config.toml
arch = "convnext"
model = "multi-label image tagger"
dataset = "photos of plants, animals and fungi (iNaturalist)"
train_examples = 155796
image_size = 32
crop_scale_min = 0.5
horizontal_flip = true
cutout = 0.4
isotropic = false
norm = "layernorm"
hidden_act = "gelu_tanh"
mlp_ratio = 4
inner_norm = false
patch_size = [2, 2]
depths = [3, 6, 6]
widths = [80, 160, 320]
kernel_size = 7
num_labels = 75
init = "kaiming_normal"
residual_init = "none"
optimizer = "muon"
muon_scale = "original"
learning_rate = 0.019
momentum = 0.85
nesterov = true
orthogonalizer = "polar_express"
adamw_lr_other_params = 0.0015
max_grad_norm = 0.5
max_steps = 11100
batch_size = 128
epochs = 9.1
lr_schedule = "wsd_sqrt"
decay_fraction = 0.2
final_lr_fraction = 0.01
warmup_steps = 550
weight_decay = 0.02
adamw_weight_decay_other_params = 0
Rows from block 5 of a small multi-label image tagger, named by matrix and row number. Rows with one number belong to one neuron. Each number is 128 + 32 x the weight over its row's rms, rounded and kept within 0 to 255. All counts start at 0.
After each neuron's rows are labels from the 100 images, of 14976, where the neuron reaches its highest value: "responds to" is what is common among them; "colour at peak" is the nearest of a few named colours to the mean colour under the peak. Only what is clearly more common there than usual is listed. The data: photos of plants, animals and fungi (iNaturalist).
# fc1: MLP up (model.blocks.5.mlp.fc1.weight, 640x160), inputs 0-79
# fc2: MLP down (model.blocks.5.mlp.fc2.weight, 160x640, transposed), outputs 0-79

fc1.542 [102 170 145 117 104 185  91 135 199 163  62 157 125 119 141 139  81 136 138 121 151 141 167 134  84 162 124 154 120 190 115 114 134 141 153 114 141  50 100 125 108  94 112 132 120  88 128 134 122  97 119 129 144 157  75 114  81 130 122 121 125 205 178  91  93  61 107  85 230  45 180 140 121  67 125 166 122 150 140 121]
fc2.542 [133 131 171 232  93  93 121 129 111  74 128 189 128 138 109  91  72  81 163 126 141 198 121 137 154  79 123 133 145 120 108 112 164 173 121 149 125 141 119  91 186  96 112  83 134 111 120 144 134 126 160 125 118  80 120 118 165 161  79 145 118  61 118 120 161 154 123 143 116 112 120 114  88 127 165 128 128 148 137 164]
responds to: phylum Tracheophyta; kingdom Plantae
colour at peak: white

fc1.490 [122 113 133 101 108 164 115 105 114 139 127 147 196 171 183 161 123 142 151 194 103 185 122 106 138 128 110 133 114 104 139 159 125 100 108 152 134 137 101  99  79 181  84 161 127 119 139 188  61 104 132 135 124 167 165 115  70 144 165 136 106 160 162 131 102 105 137 143 129 154 120 111 109 113 124 119 145 184  96 143]
fc2.490 [138 131  81 154 100  79 124  67 118 101 111 154 197  59 110 133  99 128 110  65 122  73 147 129  95 129 154  79 171 100 126  98 147 178 152 106 168 109 157 153 123 166 136 125 121 145 113 138  93 113 188 141 152 131  98 141 168 105 156 106 161 121 155  77 170 144 110  70 110 138 179  74 112 102 177  72 141  95 112  46]
responds to: phylum Arthropoda; order Coleoptera
colour at peak: pink

fc1.203 [186 138 101  77 146 161 156 109 146 117 133 138 142 121  71 124  78 170 135 137  73 111 140 147 110  69 225 157 148  95 181  57  74  94 133 131  94 139 137 113 179 101  84 106 106 133 148 122  81 175 132 133  99  47  85 118  95  83 112 100 101  77 104 139 153 218 157 119 156  85  91 114  70 119 172  66 130 177 112 126]
fc2.203 [151 108 131  37 185 141 129 149 112  54 106 161 131 109  92 128 105 117 166 135 157 191 112 117 140 130  53 126 174  91 113  79 101  66 142 148 158 146 115 103 191 139 146  80  74 109 169 146 171 133 137  92 133  95 107 125  92 162  71 103 154 156 141 154  99 106 148  90 131 135  84 112 133  90 118 125 120 115  80 119]
responds to: phylum Arthropoda; class Insecta; text has "bee"; family: Apidae
colour at peak: pink

fc1.286 [147  65 118 164  42 130 213 116 120  81 127  91 147 101 135 138 140 145 122 103 133 207 104 108 152 147 174  77 117 154 104 163  99 127 135  75 149 113 154 175 135 117  94 149 213 123 170  96 147  88 153 106 143 114  93 144 130 149  93 100 139 152 136 131 139 162  95 136  97 140 162 171  75 146  94 175  79 129 151 126]
fc2.286 [130  77 159 129 158  89 115  70  97 120  63 157 130 158 161 113 125 169  97 147  75 149  98  93 130 152 129  90 108  92 106  66 162 182 162  91 207 126  46 159 126 148 130 170  63 119 146 119 154 119 111 102 140  93 151 121 127 187 121 216 187 191 140 103 166 169 135 155 142  82 129  76 131 137 119 160  92 131 118 154]
responds to: phylum Arthropoda; order Coleoptera
colour at peak: pink

fc1.384 [111 149 130 152  98 133 138 128 103 136 166 101 115 138 156  79 142 115 165 140  63 153 159 128 129 152 131 134  82 120  77  95  82 130 168 145 118 133 144 158 194 122 129 107 121 120 104 136  49 112  70 194 116 172  90 111  68 142  87  84 105 136 154 156 149 183 123  75 119 150 130 122 100 175  87  92  57 122 188 104]
fc2.384 [ 86 120 110 101 141  81 153 127 140 143 123 126 132 145 130 109  91  80  94 144 161 102  68 186  99 150  58 119  61  86 168 118 146 166 123 124 111 156 165 156 141 119 154  88 106 167 162 183 156 170  90  83 159 172 154 182  94 133 154 186 155 173 142 136 113 108 173  94 101 119 161 148 143 123 126 114 152 188 192 150]
responds to: phylum Arthropoda; class Insecta; text has "bee"; family: Apidae
colour at peak: pink

fc1.79 [138 102 188 135 133 147  85 107 124  83  95 118 157 147 178 128 131  97 175  92 152 152 149  74 128  93 110  67 126 131  95 156 163 103 106 136 125 131  92  84 141  94 111 116 178 117 167 165 115 204 155 135 145 111  50 164 120 134 163 148 110 105  98 116 135 179  58 125 104 101 157 178 155 116 198  91 128 180 167 160]
fc2.79 [140 133  85 125 139 188 142 146 124 145 142 174  97 125 139 101 100 121  89  89 133 137 136  71 114  72 123 128 116  41 134 137 156 167 121 180 164  74 140 126 111 137 139 159 108 125 123 130 113  68 119 133 205 151 162 170 122 126 143 133 132 141  67  71 163  87 119 142  89  97 130 136  74 129 111  77 105 164 117 137]
responds to: class: Aves; order Anseriformes; family: Anatidae
colour at peak: grey

fc1.215 [172 143 102 110 123 180 143 107 185 142  68 192 123  97  79 153 103 111  98 136 136 165 119 148 149 159 188 110 174 163 113 100 149 154  94 131 130 169  81 141 125  67 107  72 141 149 140 160 124 160 170 111 121 103 114 155  44 154  63 106 171 114 157 104 166  94 147 122 100 125 188 106 150 168 168 127 165 158 135 112]
fc2.215 [157 168  93 182 137  86  91 116 122  76 126 157  68 137 166 161 167  91 181 138 121 153 160 167 106 207 170 169 142 134 134 107  93 147 133 126 146 207 113 107 144 130  92 130 156 184 163 131  96 105 115 128 127 134 104  84 210 205 126 139 127 131  92 140 141 105 189 116 101 120  89 153 108 144 161 176  65 140 148 138]
responds to: phylum Tracheophyta; kingdom Plantae
colour at peak: white

fc1.293 [135 135  91 120 148 193 212 142 100 184 136 120 110 162 209 166 119 133  56 128  94 173 141 112 138 135 148 126 134 123 147 120  82 148 116 151 170 128 124 142 142 180 136 115 188 138 106 107  85 123 190 117 101  90 100 116 137 127 105  90 108  80 159 185 132 190 154 121 130 179 152 187 117 122 127 134 146 137 142 145]
fc2.293 [126 191 153  91 133 135 157 105 154 154 120 158  83 174 175 160 153 162 129 129  75 148 167  96 175 118 128 189 119 184 146 102 138 157 172 118 128 119 164 151 127 141 146 172  86 151 144 118 114 177 166 134  38 110 129 104  83 120 123 128 162 141 123 136 103  84 125 105 169  99 130 114 104 181 156 154 143  93 116 112]
responds to: phylum Arthropoda; class Insecta
colour at peak: pink

fc1.65 [110 120 137 143  72 132  88 102  62 104  78 185  68 100  97  77 118 110  87 147 116 143  89 130 159 133 193 182 150  97  81 136 104 130 123 129 133 152  97 136 116 130 112 132 153 129  69 141 139 134 120 155 131  82 176  92 128 132 152 164 121  58  66 144 134 135 150 130 136 150 188 141 120  82 172 119 153 115 128 122]
fc2.65 [123 188 111 134 148  74 154 123 129 143 121  57 114 182 211 104 136 106 102 176  89 121 167 118 125 179 139 162 124 154 160 149 117 173 198 113 121  91  99  97 125 216  90 136 166 178 137 122 150 124 140  72 129  85 118  84  86 115 111 119 135 115 148 225 137  81 136 156 100 200  76  87  91 126 131 161 178 175 102 182]
responds to: phylum Tracheophyta; kingdom Plantae
colour at peak: white

fc1.186 [109  96 158 113 141 107 169 129 143 125 151 126 100 123  90  81 148 167  84 140 137  99 133 205  76  87 134 114 219 148 106 108 122  53 103  91 105 194 140 134  85  87 140 155  82 148 132 175  37 106 161 122 111 115 162 187 170 115 190 116 117 153 102 113 153 136 118 112 119 121  97 126 115 189 139 163 144 128 119 155]
fc2.186 [136 143 170 119 163 141 116 184 135  88 139 157 109 147  87  60  91 200 145 141 116 112 161 161 152 171  74 110 114 148 161 132 167 128  90 144 124 142 115  48 170 111 115  60 109 101 123 122 169 199 128  78 133 164 106 215 142 156 155 132 150 183 112 137 119 133 173 111 122 125  64 149 135 132 114 166  71 109  89 133]
responds to: phylum Arthropoda; order Lepidoptera; family: Nymphalidae
colour at peak: brown

fc1.303 [179 123 128 209 122 118 113 131 184 122 139 136 177 178 188 238  93 137 102 133 111 147  57 115 145 107 167 108 137 196 111  82 145 146 105 126 132 162 137  86 117 120 133 147  93  81 144 137  82 149 136 141 176  77 134 125 165 108 102 131 106 104 148 155 110 158 152 139 137  86 199 125 108 114 119 121 100 168 101 151]
fc2.303 [ 85  88 139  59 123 175 113 101 135  90 131 108 105 102 157 160 103 165 133  57 139 137 181 123 129  95 111 123 155  93 114  54  86 162 109 120 151 138 110 108  72 126 124 135 101 105 167 154 121  87 120 135 160 177 111 108  73  53 126 112 136 151 116 161 168 125 162  32 122  71  91 124 104 122 165 118 166 144 165 155]
responds to: phylum Arthropoda; class Insecta; order Lepidoptera
colour at peak: pink

fc1.182 [139  82  78 147 164 220 135 122 124 143 133 168 153  85 135 149  86  90 123  85 160 151  87 119 118 138 167  76 139 121  75 147 128 131 129 119 102 117  50 127 148 100  85 113 154 133 112 101 110 162 117  77 157 157 117 163 129 122 123 184 151 162 137 116 126  79 101 153 134 147 155  73 200  78 167 122 158 101 142 146]
fc2.182 [158 101 152 117 105 175 140 109  73 121 149 164 161 128 188 101  98  60 150 169 154 130 143 137 135 116 199 156 252 149 157 110 147 118 145 129  60 107  70 109 138 102 102 146 135 151 141 111  96  68 136 129  88 113 131 121 173 126 136 148 122 119  82 145 137 150 143 132 112 123  56 121  87 143 105 170 132 135 104 102]
responds to: phylum Tracheophyta; kingdom Plantae
colour at peak: white; cyan

fc1.523 [143 139 157 149 108 106 141  72  88 156 168 133 115 171  95 135 162  68 158  38 172 134 160 161 123 121  99  84 178 153 174 129  99  88 114 109 209 120  96 148 117 143 112  87 122 132 168  93  90 130 126 165 143 146 127  96 130 138 140 141  97 129 127  98 136  92 122 190  98  82 120 157  66 156 148 119 133 167 156 111]
fc2.523 [120  94 101 101 153 157 119 157 206 112 152 138 122 105  96 177 186 169 131  96 172 140 133 106  75 100 198 121 131  77  91 135 192 130 160 136 131 158 154 168  95  55 186 119  72  98 157  67 103 126 121  98 150 155 141 122 137 128 115 168 134 129 123 113  98 157 131 134 132 153 210 170  97 134 118 116  80 142 163 156]
responds to: class: Aves; order Anseriformes; family: Anatidae
colour at peak: grey

fc1.359 [213  74 100 109 127 111  61  70  70 126 165 115  64 163 110 160 150  96 127 100 177 157 140 112 138 101 158 119 127 101 141 160 205 138 129  77 156 124  77 148 104  98  92  93 131 148 108 148  86 195 135 155 151 142 100 151 165 134 136 178 107 113 146  96 131 138  93 104 145  72 108 137 139 174 173 107 128 126 146 146]
fc2.359 [147 119 183 107 116 130 106 127 167 172 116 147 129 154  96 161 150 151  87  84 131 201  96 122 138 107 184 139 199 129  51 161 118 113 162 137 118 125 118 141 175  93 147 182  97  95 164  87 107 140 174 114 168 107 184 178  86 101 142 130 144 108 133  85 206  85 116  84  57 128 158 159 125 118  97 151  95 100  96 111]
responds to: class: Aves; order Anseriformes; family: Anatidae
colour at peak: grey

fc1.625 [180 123  77 176 108 191 123 139 102 151  68 164  83 146 104  66 144 117 102  98 134 175 129 104 105 140 186 132 166 173  44  79  99 145 118 106 138 164  94 160 170  96  87 123 143 148 127 159 124 185 137  97 132 118 147 154  36 152 123 167 138 134 134 122 123  79 101 139 207 112 150 121 151 103 171 159 149 145 111 100]
fc2.625 [111 107 176 152 105 114 116 131 110 115 108  94  92 116 152  92 140 131 150 106 149 130 119 142 106 120 135 174 174 108  97 116 121 143  98 169 111 131  89 119 114  56 143 117 151 186 143  78 152 132 104 105  78  82 114  73 169 178 146 102  88  94 107 158 132  97 136 154  87 107  90 136 138 141 126 129  86 108  97 109]
responds to: phylum Tracheophyta; kingdom Plantae
colour at peak: white