config.yaml
arch: "convnext"
model: "multi-label image tagger"
dataset: "photos of plants, animals and fungi (iNaturalist)"
train_examples: 155796
image_size: 32
crop_scale_min: 0.5
horizontal_flip: true
cutout: 0.4
isotropic: false
norm: "layernorm"
activation: "gelu_tanh"
mlp_ratio: 4
inner_norm: false
patch_size: [2, 2]
depths: [3, 6, 6]
widths: [80, 160, 320]
kernel_size: 7
num_labels: 75
init: "kaiming_normal"
residual_init: "none"
optimizer: "muon"
muon_scale: "original"
lr: 0.019
momentum: 0.85
nesterov: true
orthogonalizer: "polar_express"
adamw_lr_other_params: 0.0015
grad_clip: 0.5
steps: 11100
batch_size: 128
epochs: 9.1
lr_schedule: "wsd_sqrt"
decay_fraction: 0.2
final_lr_fraction: 0.01
warmup_steps: 550
weight_decay: 0.02
adamw_weight_decay_other_params: 0
Rows from block 2 of a small multi-label image tagger, named by matrix and row number. Rows with one number belong to one neuron. Each number is 128 + 24 x the weight over its row's rms, rounded and kept within 0 to 255. All counts start at 0.
Before each neuron's rows are labels from the 100 images, of 14976, where the neuron reaches its highest value: "top examples" is what is common among them. Only what is clearly more common there than usual is listed. The data: photos of plants, animals and fungi (iNaturalist). In brackets: how many of the 100.
# fc1: MLP up (model.blocks.2.mlp.fc1.weight, 320x80), inputs 0-79
# fc2: MLP down (model.blocks.2.mlp.fc2.weight, 80x320, transposed), outputs 0-79

top examples: order Passeriformes (57)
fc1.304 [139 132 117 135 114 166  99  68 120 115 138 138  79 139 131 189 109 112 117 120 171 152 144 153 109 100  94 115 138 133 134 123 168 129 166 145 141 135 105 148 120 118 123 116 156 105 163 138  82  98 122 165 185 138 148 138 114 152 153 135  92  94 117 108 109 156 148 118 115 119 124 150 111 110 134 117 155  90 123 153]
fc2.304 [130 138 123 108 169 132 124  72  92 129 108  92 109 143 173 113 177 123 108 123 172 141 118 132 145 120 130  96 138 137  82  97 126 124  98 175 129 103 152 126 117 161 134 122  94 155 140 154 113 115 116  99 157 177 122 152  96 119 197 110 113 136 120 137 113 148 121 128 119 124 118 108 135 177 131 126  97 147 136 119]

top examples: class Aves (83)
fc1.124 [126 142 154 120 122 164 104 102 101 128 110 120 130 129 112 137 159 140 141 119 116 130  81 139 110 125 124 108 144  58 118 113  97  80 151 135 123 119 113 142  91 148 126 160 102 134 128 139 126 152 149 138 170 141 105 122 135 104 125 149  84 136 109 192 169 143 170 152 122 122 137 185 114 142 162 148 137 148 170 118]
fc2.124 [145 134 153 108 149 136  96  83 118 171 132 120 148 129 156 165 112 118 132 111 111 115 125 159 152 130  85 110 130  77 142 141 138 125 208 137 145 154 110 122 117 123 145 131 122 159  97 107 153 119 144 105  93 131 116 124  91 122 118  89 139  94 125 144 157 130 140 143  66 106 132 110 157 107 131 159 115 153 167 134]

top examples: order Lepidoptera (35)
fc1.42 [109 126 134 131 166 140  44 125 121 124 134 146 122 142 147 109 122 136 143 117 119 151 154 144 131 138 139 141 123 122 125 120 100 137 101  86 148 128 110 117 108 158  85 137 144 118 127 120 174 143 132 128 111 112 153 124 118 123 154 146 113 124 101  50 148 104 160 145 163 116 124 172 145 109 140 127 131 134 118 212]
fc2.42 [134 119  67 163 138 112 157 140 131  87 112 141 117 110 130 149 152 115 139 102 122 102 116 107 137 106 149 109 185 131 124 167 100 147 128 160 161 136 121 144 159 113 135 163 119 113 129 175 170  81 110  99 107 114 119 153 133 116 125 124 132  86 143 162 141 128 147 133 112 104 166 109 129  99 131 115  94 132 162  77]

top examples: class Aves (95); order Passeriformes (69)
fc1.26 [138  92 149 109 155 104 108 106 127 106 112 136 133 133  84 133 155 150 152 139 159 109 122 119 146 139  83 107 125 110 167 115  87 108 123 135 148 113 151 176 113 128 124 132 130 141  37 126 152 124 105  86 116 109 137  99 108 115 124 130 180 162 141 143 166 113 158 136 144 149 149 117 109 134 110 107 128 122 157  91]
fc2.26 [127 162 157 143 127 134 146  76 104 140 149 117  89 178 163  71 111 140 130 123  98 132 100 112 103 100 143 130 145  98  97 140 173 106 149 175 126  90 137  97 106 154 124  97 140 133 162 134 139 178 115 167 117 118 143 132 109 107 167 124 121 119 142 130 125 159 132 107 145 127 142 120 142 160 124 115 100 133 111  87]

top examples: order Passeriformes (54)
fc1.76 [134 145 140 141 169 114 132 160 131 167  64 152 143 123 123 108 167 139 140 104 138 130  96 133 112 173 128  97 126 125 110 126 148 125 153 149 152 133 149 135 145 124 122 145 107  96  81 121 153 164 123  46 130 143 147  99 117 149 129 149 145 125 156 121  98 173 147 154 164 151 117 138 115 151  90 120 149 112 134 105]
fc2.76 [134 152 123 154  94 150 131 126 162 130 178 109 126 133 110 145 138 137 109 108 110 132  95 113  98 108 124 123 122 109 128 140 138 104 138  97 132 145 116 102 103 155 112 151 118 150 130 135 141 173  70 135 125 131 171  97 133 132 128 175 108  81  75 148 105 123 118 129 121 123 171 127 141 173  95 151 111 189 100 105]

top examples: order Lepidoptera (35)
fc1.189 [128 146 120 169 151 131 140 115 156 111 121 111 113 125 192 128 153 159 131  92 141 154 103 134 119 141 137 116 143  91 129 139 113 116 107 140 160 172 123 156 120 129 126 180 123 161 156 144 143 150 140 120  86 107 157 181 151 166 125 161 110 145 202 118 152 156 129 164 108 117 131 137 122 163 134 120 152 132 131 128]
fc2.189 [110 184 118  79 134 132 118  98 125 153 117  90 142 166 127 106 130 131 132 164  97  91 136 130 133 164 126 137 184 146 126 146 138 112 172 119 153 117  83 123 108 107 115 179 102 124 165 119 106 114 130 170 101 108 120  97 151 114 107 160 143 143 151 165 106 119 153 142  97 146 119 135 115 138  89 124 127 146 102 125]

top examples: phylum Arthropoda (72); class Insecta (71); order Lepidoptera (48)
fc1.25 [126  96 107 140 128  93 130 112 128 144 147 143 125 147 102 150 111 147 121 118 115 140  94 151 134 144 172 144 164 122 154  81 141 135 157 181 139 174 153 157 146  83 115 137 136 100  92 123 165 130 155 126 119 140 132 150 122 156 185 129 132 135 148 123 165 126 121 125 107  98 104 103 175 103 139  77  85 124 122 114]
fc2.25 [136  99 118 123 144 115 121 152 139  82 183 138 152 147 107 150 156 147 140 118 122 132 148 144 127 139 132 115 128 142 159 184 114 110 147 144 114 160 176 131 112 111 151 134 115  79 128 109 123 133 125 125 114 113 119 107 101  98 135 173 124  83  90 155  70 148 116 115 152 124  86 111 144  82 158  94 119 145 115 158]

top examples: class Aves (84); order Passeriformes (55)
fc1.32 [ 94 117  96 130  94 158  81 126 134 145 126 111  94 122 125 129 131  87 167 182 167 126  84 137 143  89  98 102 126 148 174 107 146 114  83 127 100 139 130 112 125 127  93 126 139 149 142 107 135 122 122 111 131  98 118 122 145 112 124 159 123 139 129  94 102 142  76 160 134 118 117 112 140 127  93 144  98 144  82 163]
fc2.32 [109 118 147 164 141 137 109 147 115 154  93 115 108 144 104 169 121 110 135 139 149 119 109 133 100 135 152 128 104 130 158 106  77 171  88  89 150 124 169 122 119 111 127 107 154 147 142 126 132 100 101  97 134  82 102 167 159 161 160 149 115  70 164 131 146 133 130 164 150 109 100 135 108 151 133 132 156 128  97 117]

top examples: order Lepidoptera (38)
fc1.314 [120 117  83 159 106  98 104 132 132  61 131  81 133 152 155 101 104 119 115  95 139 104 138 142 154 141 133  95 124  95 101 140 106 143 105 107 145 141 150 142 163 150 160 130 159 105 130 141 132 115 128 116  96 130 123 129 121 134 121 156 169 136  73 161  72 113 131 121  96 165 162 132 159 131 166 132 137 146 137 144]
fc2.314 [168 174 120 100 135 106 105 134  80 151 135 131 128 133 137 101 116 164 109 128 126 119 123 108 115 168 118 149 131 143 102 106 104 126 131 146  55 112  91 116 114 110 111 172 129 137 155 145 123 156 113 163 132 125 162 114  79  77 130 116 143 151 153 132 116 166 193 161 134 113 146 123 131 117 156 123 141 129 123 135]

top examples: order Passeriformes (51)
fc1.175 [150 104  94 143 130 107 134 133  98 107 106 139 112 145 104 107 131  99 123 138 111 110 101 129  97 134 146 156 132  54 173 111 110 116 143 137 122 105 163 133 112 112 169 149 129 135 137 141 162 136 104 105 120 154 107 140 164 114 130 144  91 149 140 104 135 132 144 148 114 159  84 197 113 137 165 142  99 156 104  92]
fc2.175 [125 111  99 131 123 118 136 138 122 115 142 106 124 195 139 133 162 101 152 163 141 134 149 110 163  91  84 134 160  71 165 117 114 113 126 132 111 107 108 148 151 107 120 106  85 118 163 132 171 101 121 160 158 136 147 120  94 141 163 131 117 111 134 181 130 133 129  94  88 140 106 118 133 112 143 136 134  87 113 106]

top examples: class Aves (89)
fc1.281 [118 134 143  98 163 134 145 134 167 134  59 120 144  99 100 154 138 144 171 150 157  96 142 107 135 113 126 105 156  98 137 169 103 127  88 153 145 129 120 139 132  68 136 133 115 111  95 153 149 139 143 134 158 106 146 107 156 123 109 167 130 151 122 134 118 150 102 169 152 171 139 163 147 120 123 117 123 167 149 122]
fc2.281 [123 148  82 131 114 150 154 136 126 128 111  91  72 144 130 132  88 122  81 134 141 146 142 121 167 134 114 152 120  68 106 121 127 125 160 110 119 150 127 112 156 200 155 104 103 116 138 128 173 108 127 120  78 160 160 126 146 136 107 149 104 164 147 132  94 136 123 134 142 128 147 122  99 112 131 167 115 125 115 131]

top examples: order Passeriformes (50)
fc1.22 [125 122 100 102 115 128 136 119 128 156 113 143 102  82 133 107 129 112 111 155 165 159 128  72 112 122 117 104 148 162 151 168 125 132 127  58 127  92 174 165 164 148 133 121 117 131 161 106 117 153 153  97 127 145 132 123 129 156 122 179 116 143 108  84 121 187 155 135 153 123 140 119 131 121 143 123 138 140 103 124]
fc2.22 [ 93 143 135 179 121 107 127 136  96  89 177 140 163 145 114 131 109 153 139 132 151 137 170 135 152 124 119 141 134 134  92 154 112 114 107 164 153  85  88 135 149 114 170 106 101 112  84 147 121 113  99 154 107 119 139 126 132 113 156 153 108  81  91 109 168 106 104 116 140 133 120 145 108 108 156 134 126 136 166  98]

top examples: order Passeriformes (52)
fc1.174 [129 162 143 133 135 124  93 168 139 120 107 112 152 143 113 134 168 137 138 123 128 146 147 157 134 165 118 121 131 148 121 115 105 101 132 132 144 144 122 132 120 125 112 138  93 135  61 112 172 170 186  91 137 110 151 128 125 110 136 150 167 146 122 142 222 135 129 140 134 124 122 124  98 124  80 109 136 121 158 127]
fc2.174 [141 106 132 138 158 143 106 123 131 144 123 177  80 140 147  94 144 143 103 146  88  91  91  79 120 129 128 119 124 111 121 155 133  98 156 184 135 180 120 119  90 173 123 103 111 129 131 139 140 163  77 138 100 138 123 105 105 141 115 142 135 148 108 160 160 121 122 125 115 115 164 115 155 168 132 131 118 144 138  92]

top examples: phylum Arthropoda (72); order Diptera (26); family: Syrphidae (25)
fc1.173 [142 129 128 111 106 169 110 126 120 113 116 138 123 171 125 124 118 111 147  96 170 102 100 187 188 140 140 122  86 135 166  87 126 127  90 114 136 142 107 115  98 121  94 108 135 156 119 131 135 123  89 101 174 104 166 121 108 105 128 140  94 149 152 138 130 118  88 124 123 118 131  90 151  99 107 139 115 139  89 103]
fc2.173 [167  99 143 182 132 138 142 127 141 146  79  97 161 122  73 121 114 135 182 141 130 119 166 146 139 108 171 121  94 131 115 157  90 148 127 146 100 126 110 162 117 162 160 128 125 116 114 104 128 138 112  96 133 114  98 105 126 139 106 136  86 118 169 152 125  91 124 132 135 104 110 170 139 163 125 130 124 116 104  98]

top examples: order Passeriformes (52)
fc1.15 [131 134 129 124 140 137 152 147 138 152 126 134 137  97 142 107 139 115 125 104 143 115 132 164 124 176 144  77 128 202 151 120  96 139 149 144 134 119 168 166 141 120 121 137  84 142  72 125 133 137 124  68 103 116 139 129 133 134 155 148 139 134 170 128 129 143 130 180 167 118 128 170 164 134 125 135 154 158 127  94]
fc2.15 [144 101 118 150 107 191 133 100 172 104 160 127 122  91 139 142 105 140 152 107  81 179 109 152 136 133 134 128  68 116 121 124 112 132 121 158 130  96 112  97 110 149  95 140  96 187 149 135 138 116  89 158 137 141 154 122 114 134 158 136  88 122  86 127 128 134 121 143 112 121 158 100 156 144 111 141 118 139 137 123]

top examples: order Passeriformes (55)
fc1.70 [135  97 120 123 127 120 125 164 157 120  98 141 155 122 126 105 142 102  90 127 150 139 132 155 128 113 146 124 109 168  87 109 109 135  97 156 120  99 113 153 133 163 115 104  76 146  65 141 140 123  90  90 117 102 152 118 122 172 136 148 158 132 125 132 193 118 128 179 104 127 113 118 127 107 120 105 105  90 111 132]
fc2.70 [148 167 162 131 175 132 142 117 140 151 150 103  98  96 141  99 135 118 134 119 133 122 106 128 106 152 146 146 138 123 105  94 146  69 108 199 152 113 123 112 140 164 120  93  81 163 135 131 135 124  78 128 139 181 110 152 113 114 146 141 146 115 111 149 133 116 112 101 128 109 141 112 126 160 134 127 147 158 137  84]

top examples: phylum Arthropoda (60); order Lepidoptera (31)
fc1.209 [132  95 152 116 135 130 155  81  72 150 126 117 144 144 162 161 114 126 128 112 170 140  92 128 106 112  92 124 133 122 149 156 125 144 152  67 161 126 161 116 125 134 174 118 137 156 116 133 184 131 140 148 121 138 143 109 138 145 127 130 137  98 131 127  85 146 141 123 121 118 123 161 130 143  61 129  86 102 157 135]
fc2.209 [131 152  91 148 106 154 173  91 154 114 135 192 156 131  97 135 147 137 110  89 114  85 135 144 162 114 150 114  74 108 149 150 130  63 145 146 137 150 115 103 147 126 151 162 142 114 108 117  83 136 119 107 158 118 139 139 156 130 122 125  93 133  95 112 136 148 152 115 142  92 113 133 129 142 123 110 118 127 165 124]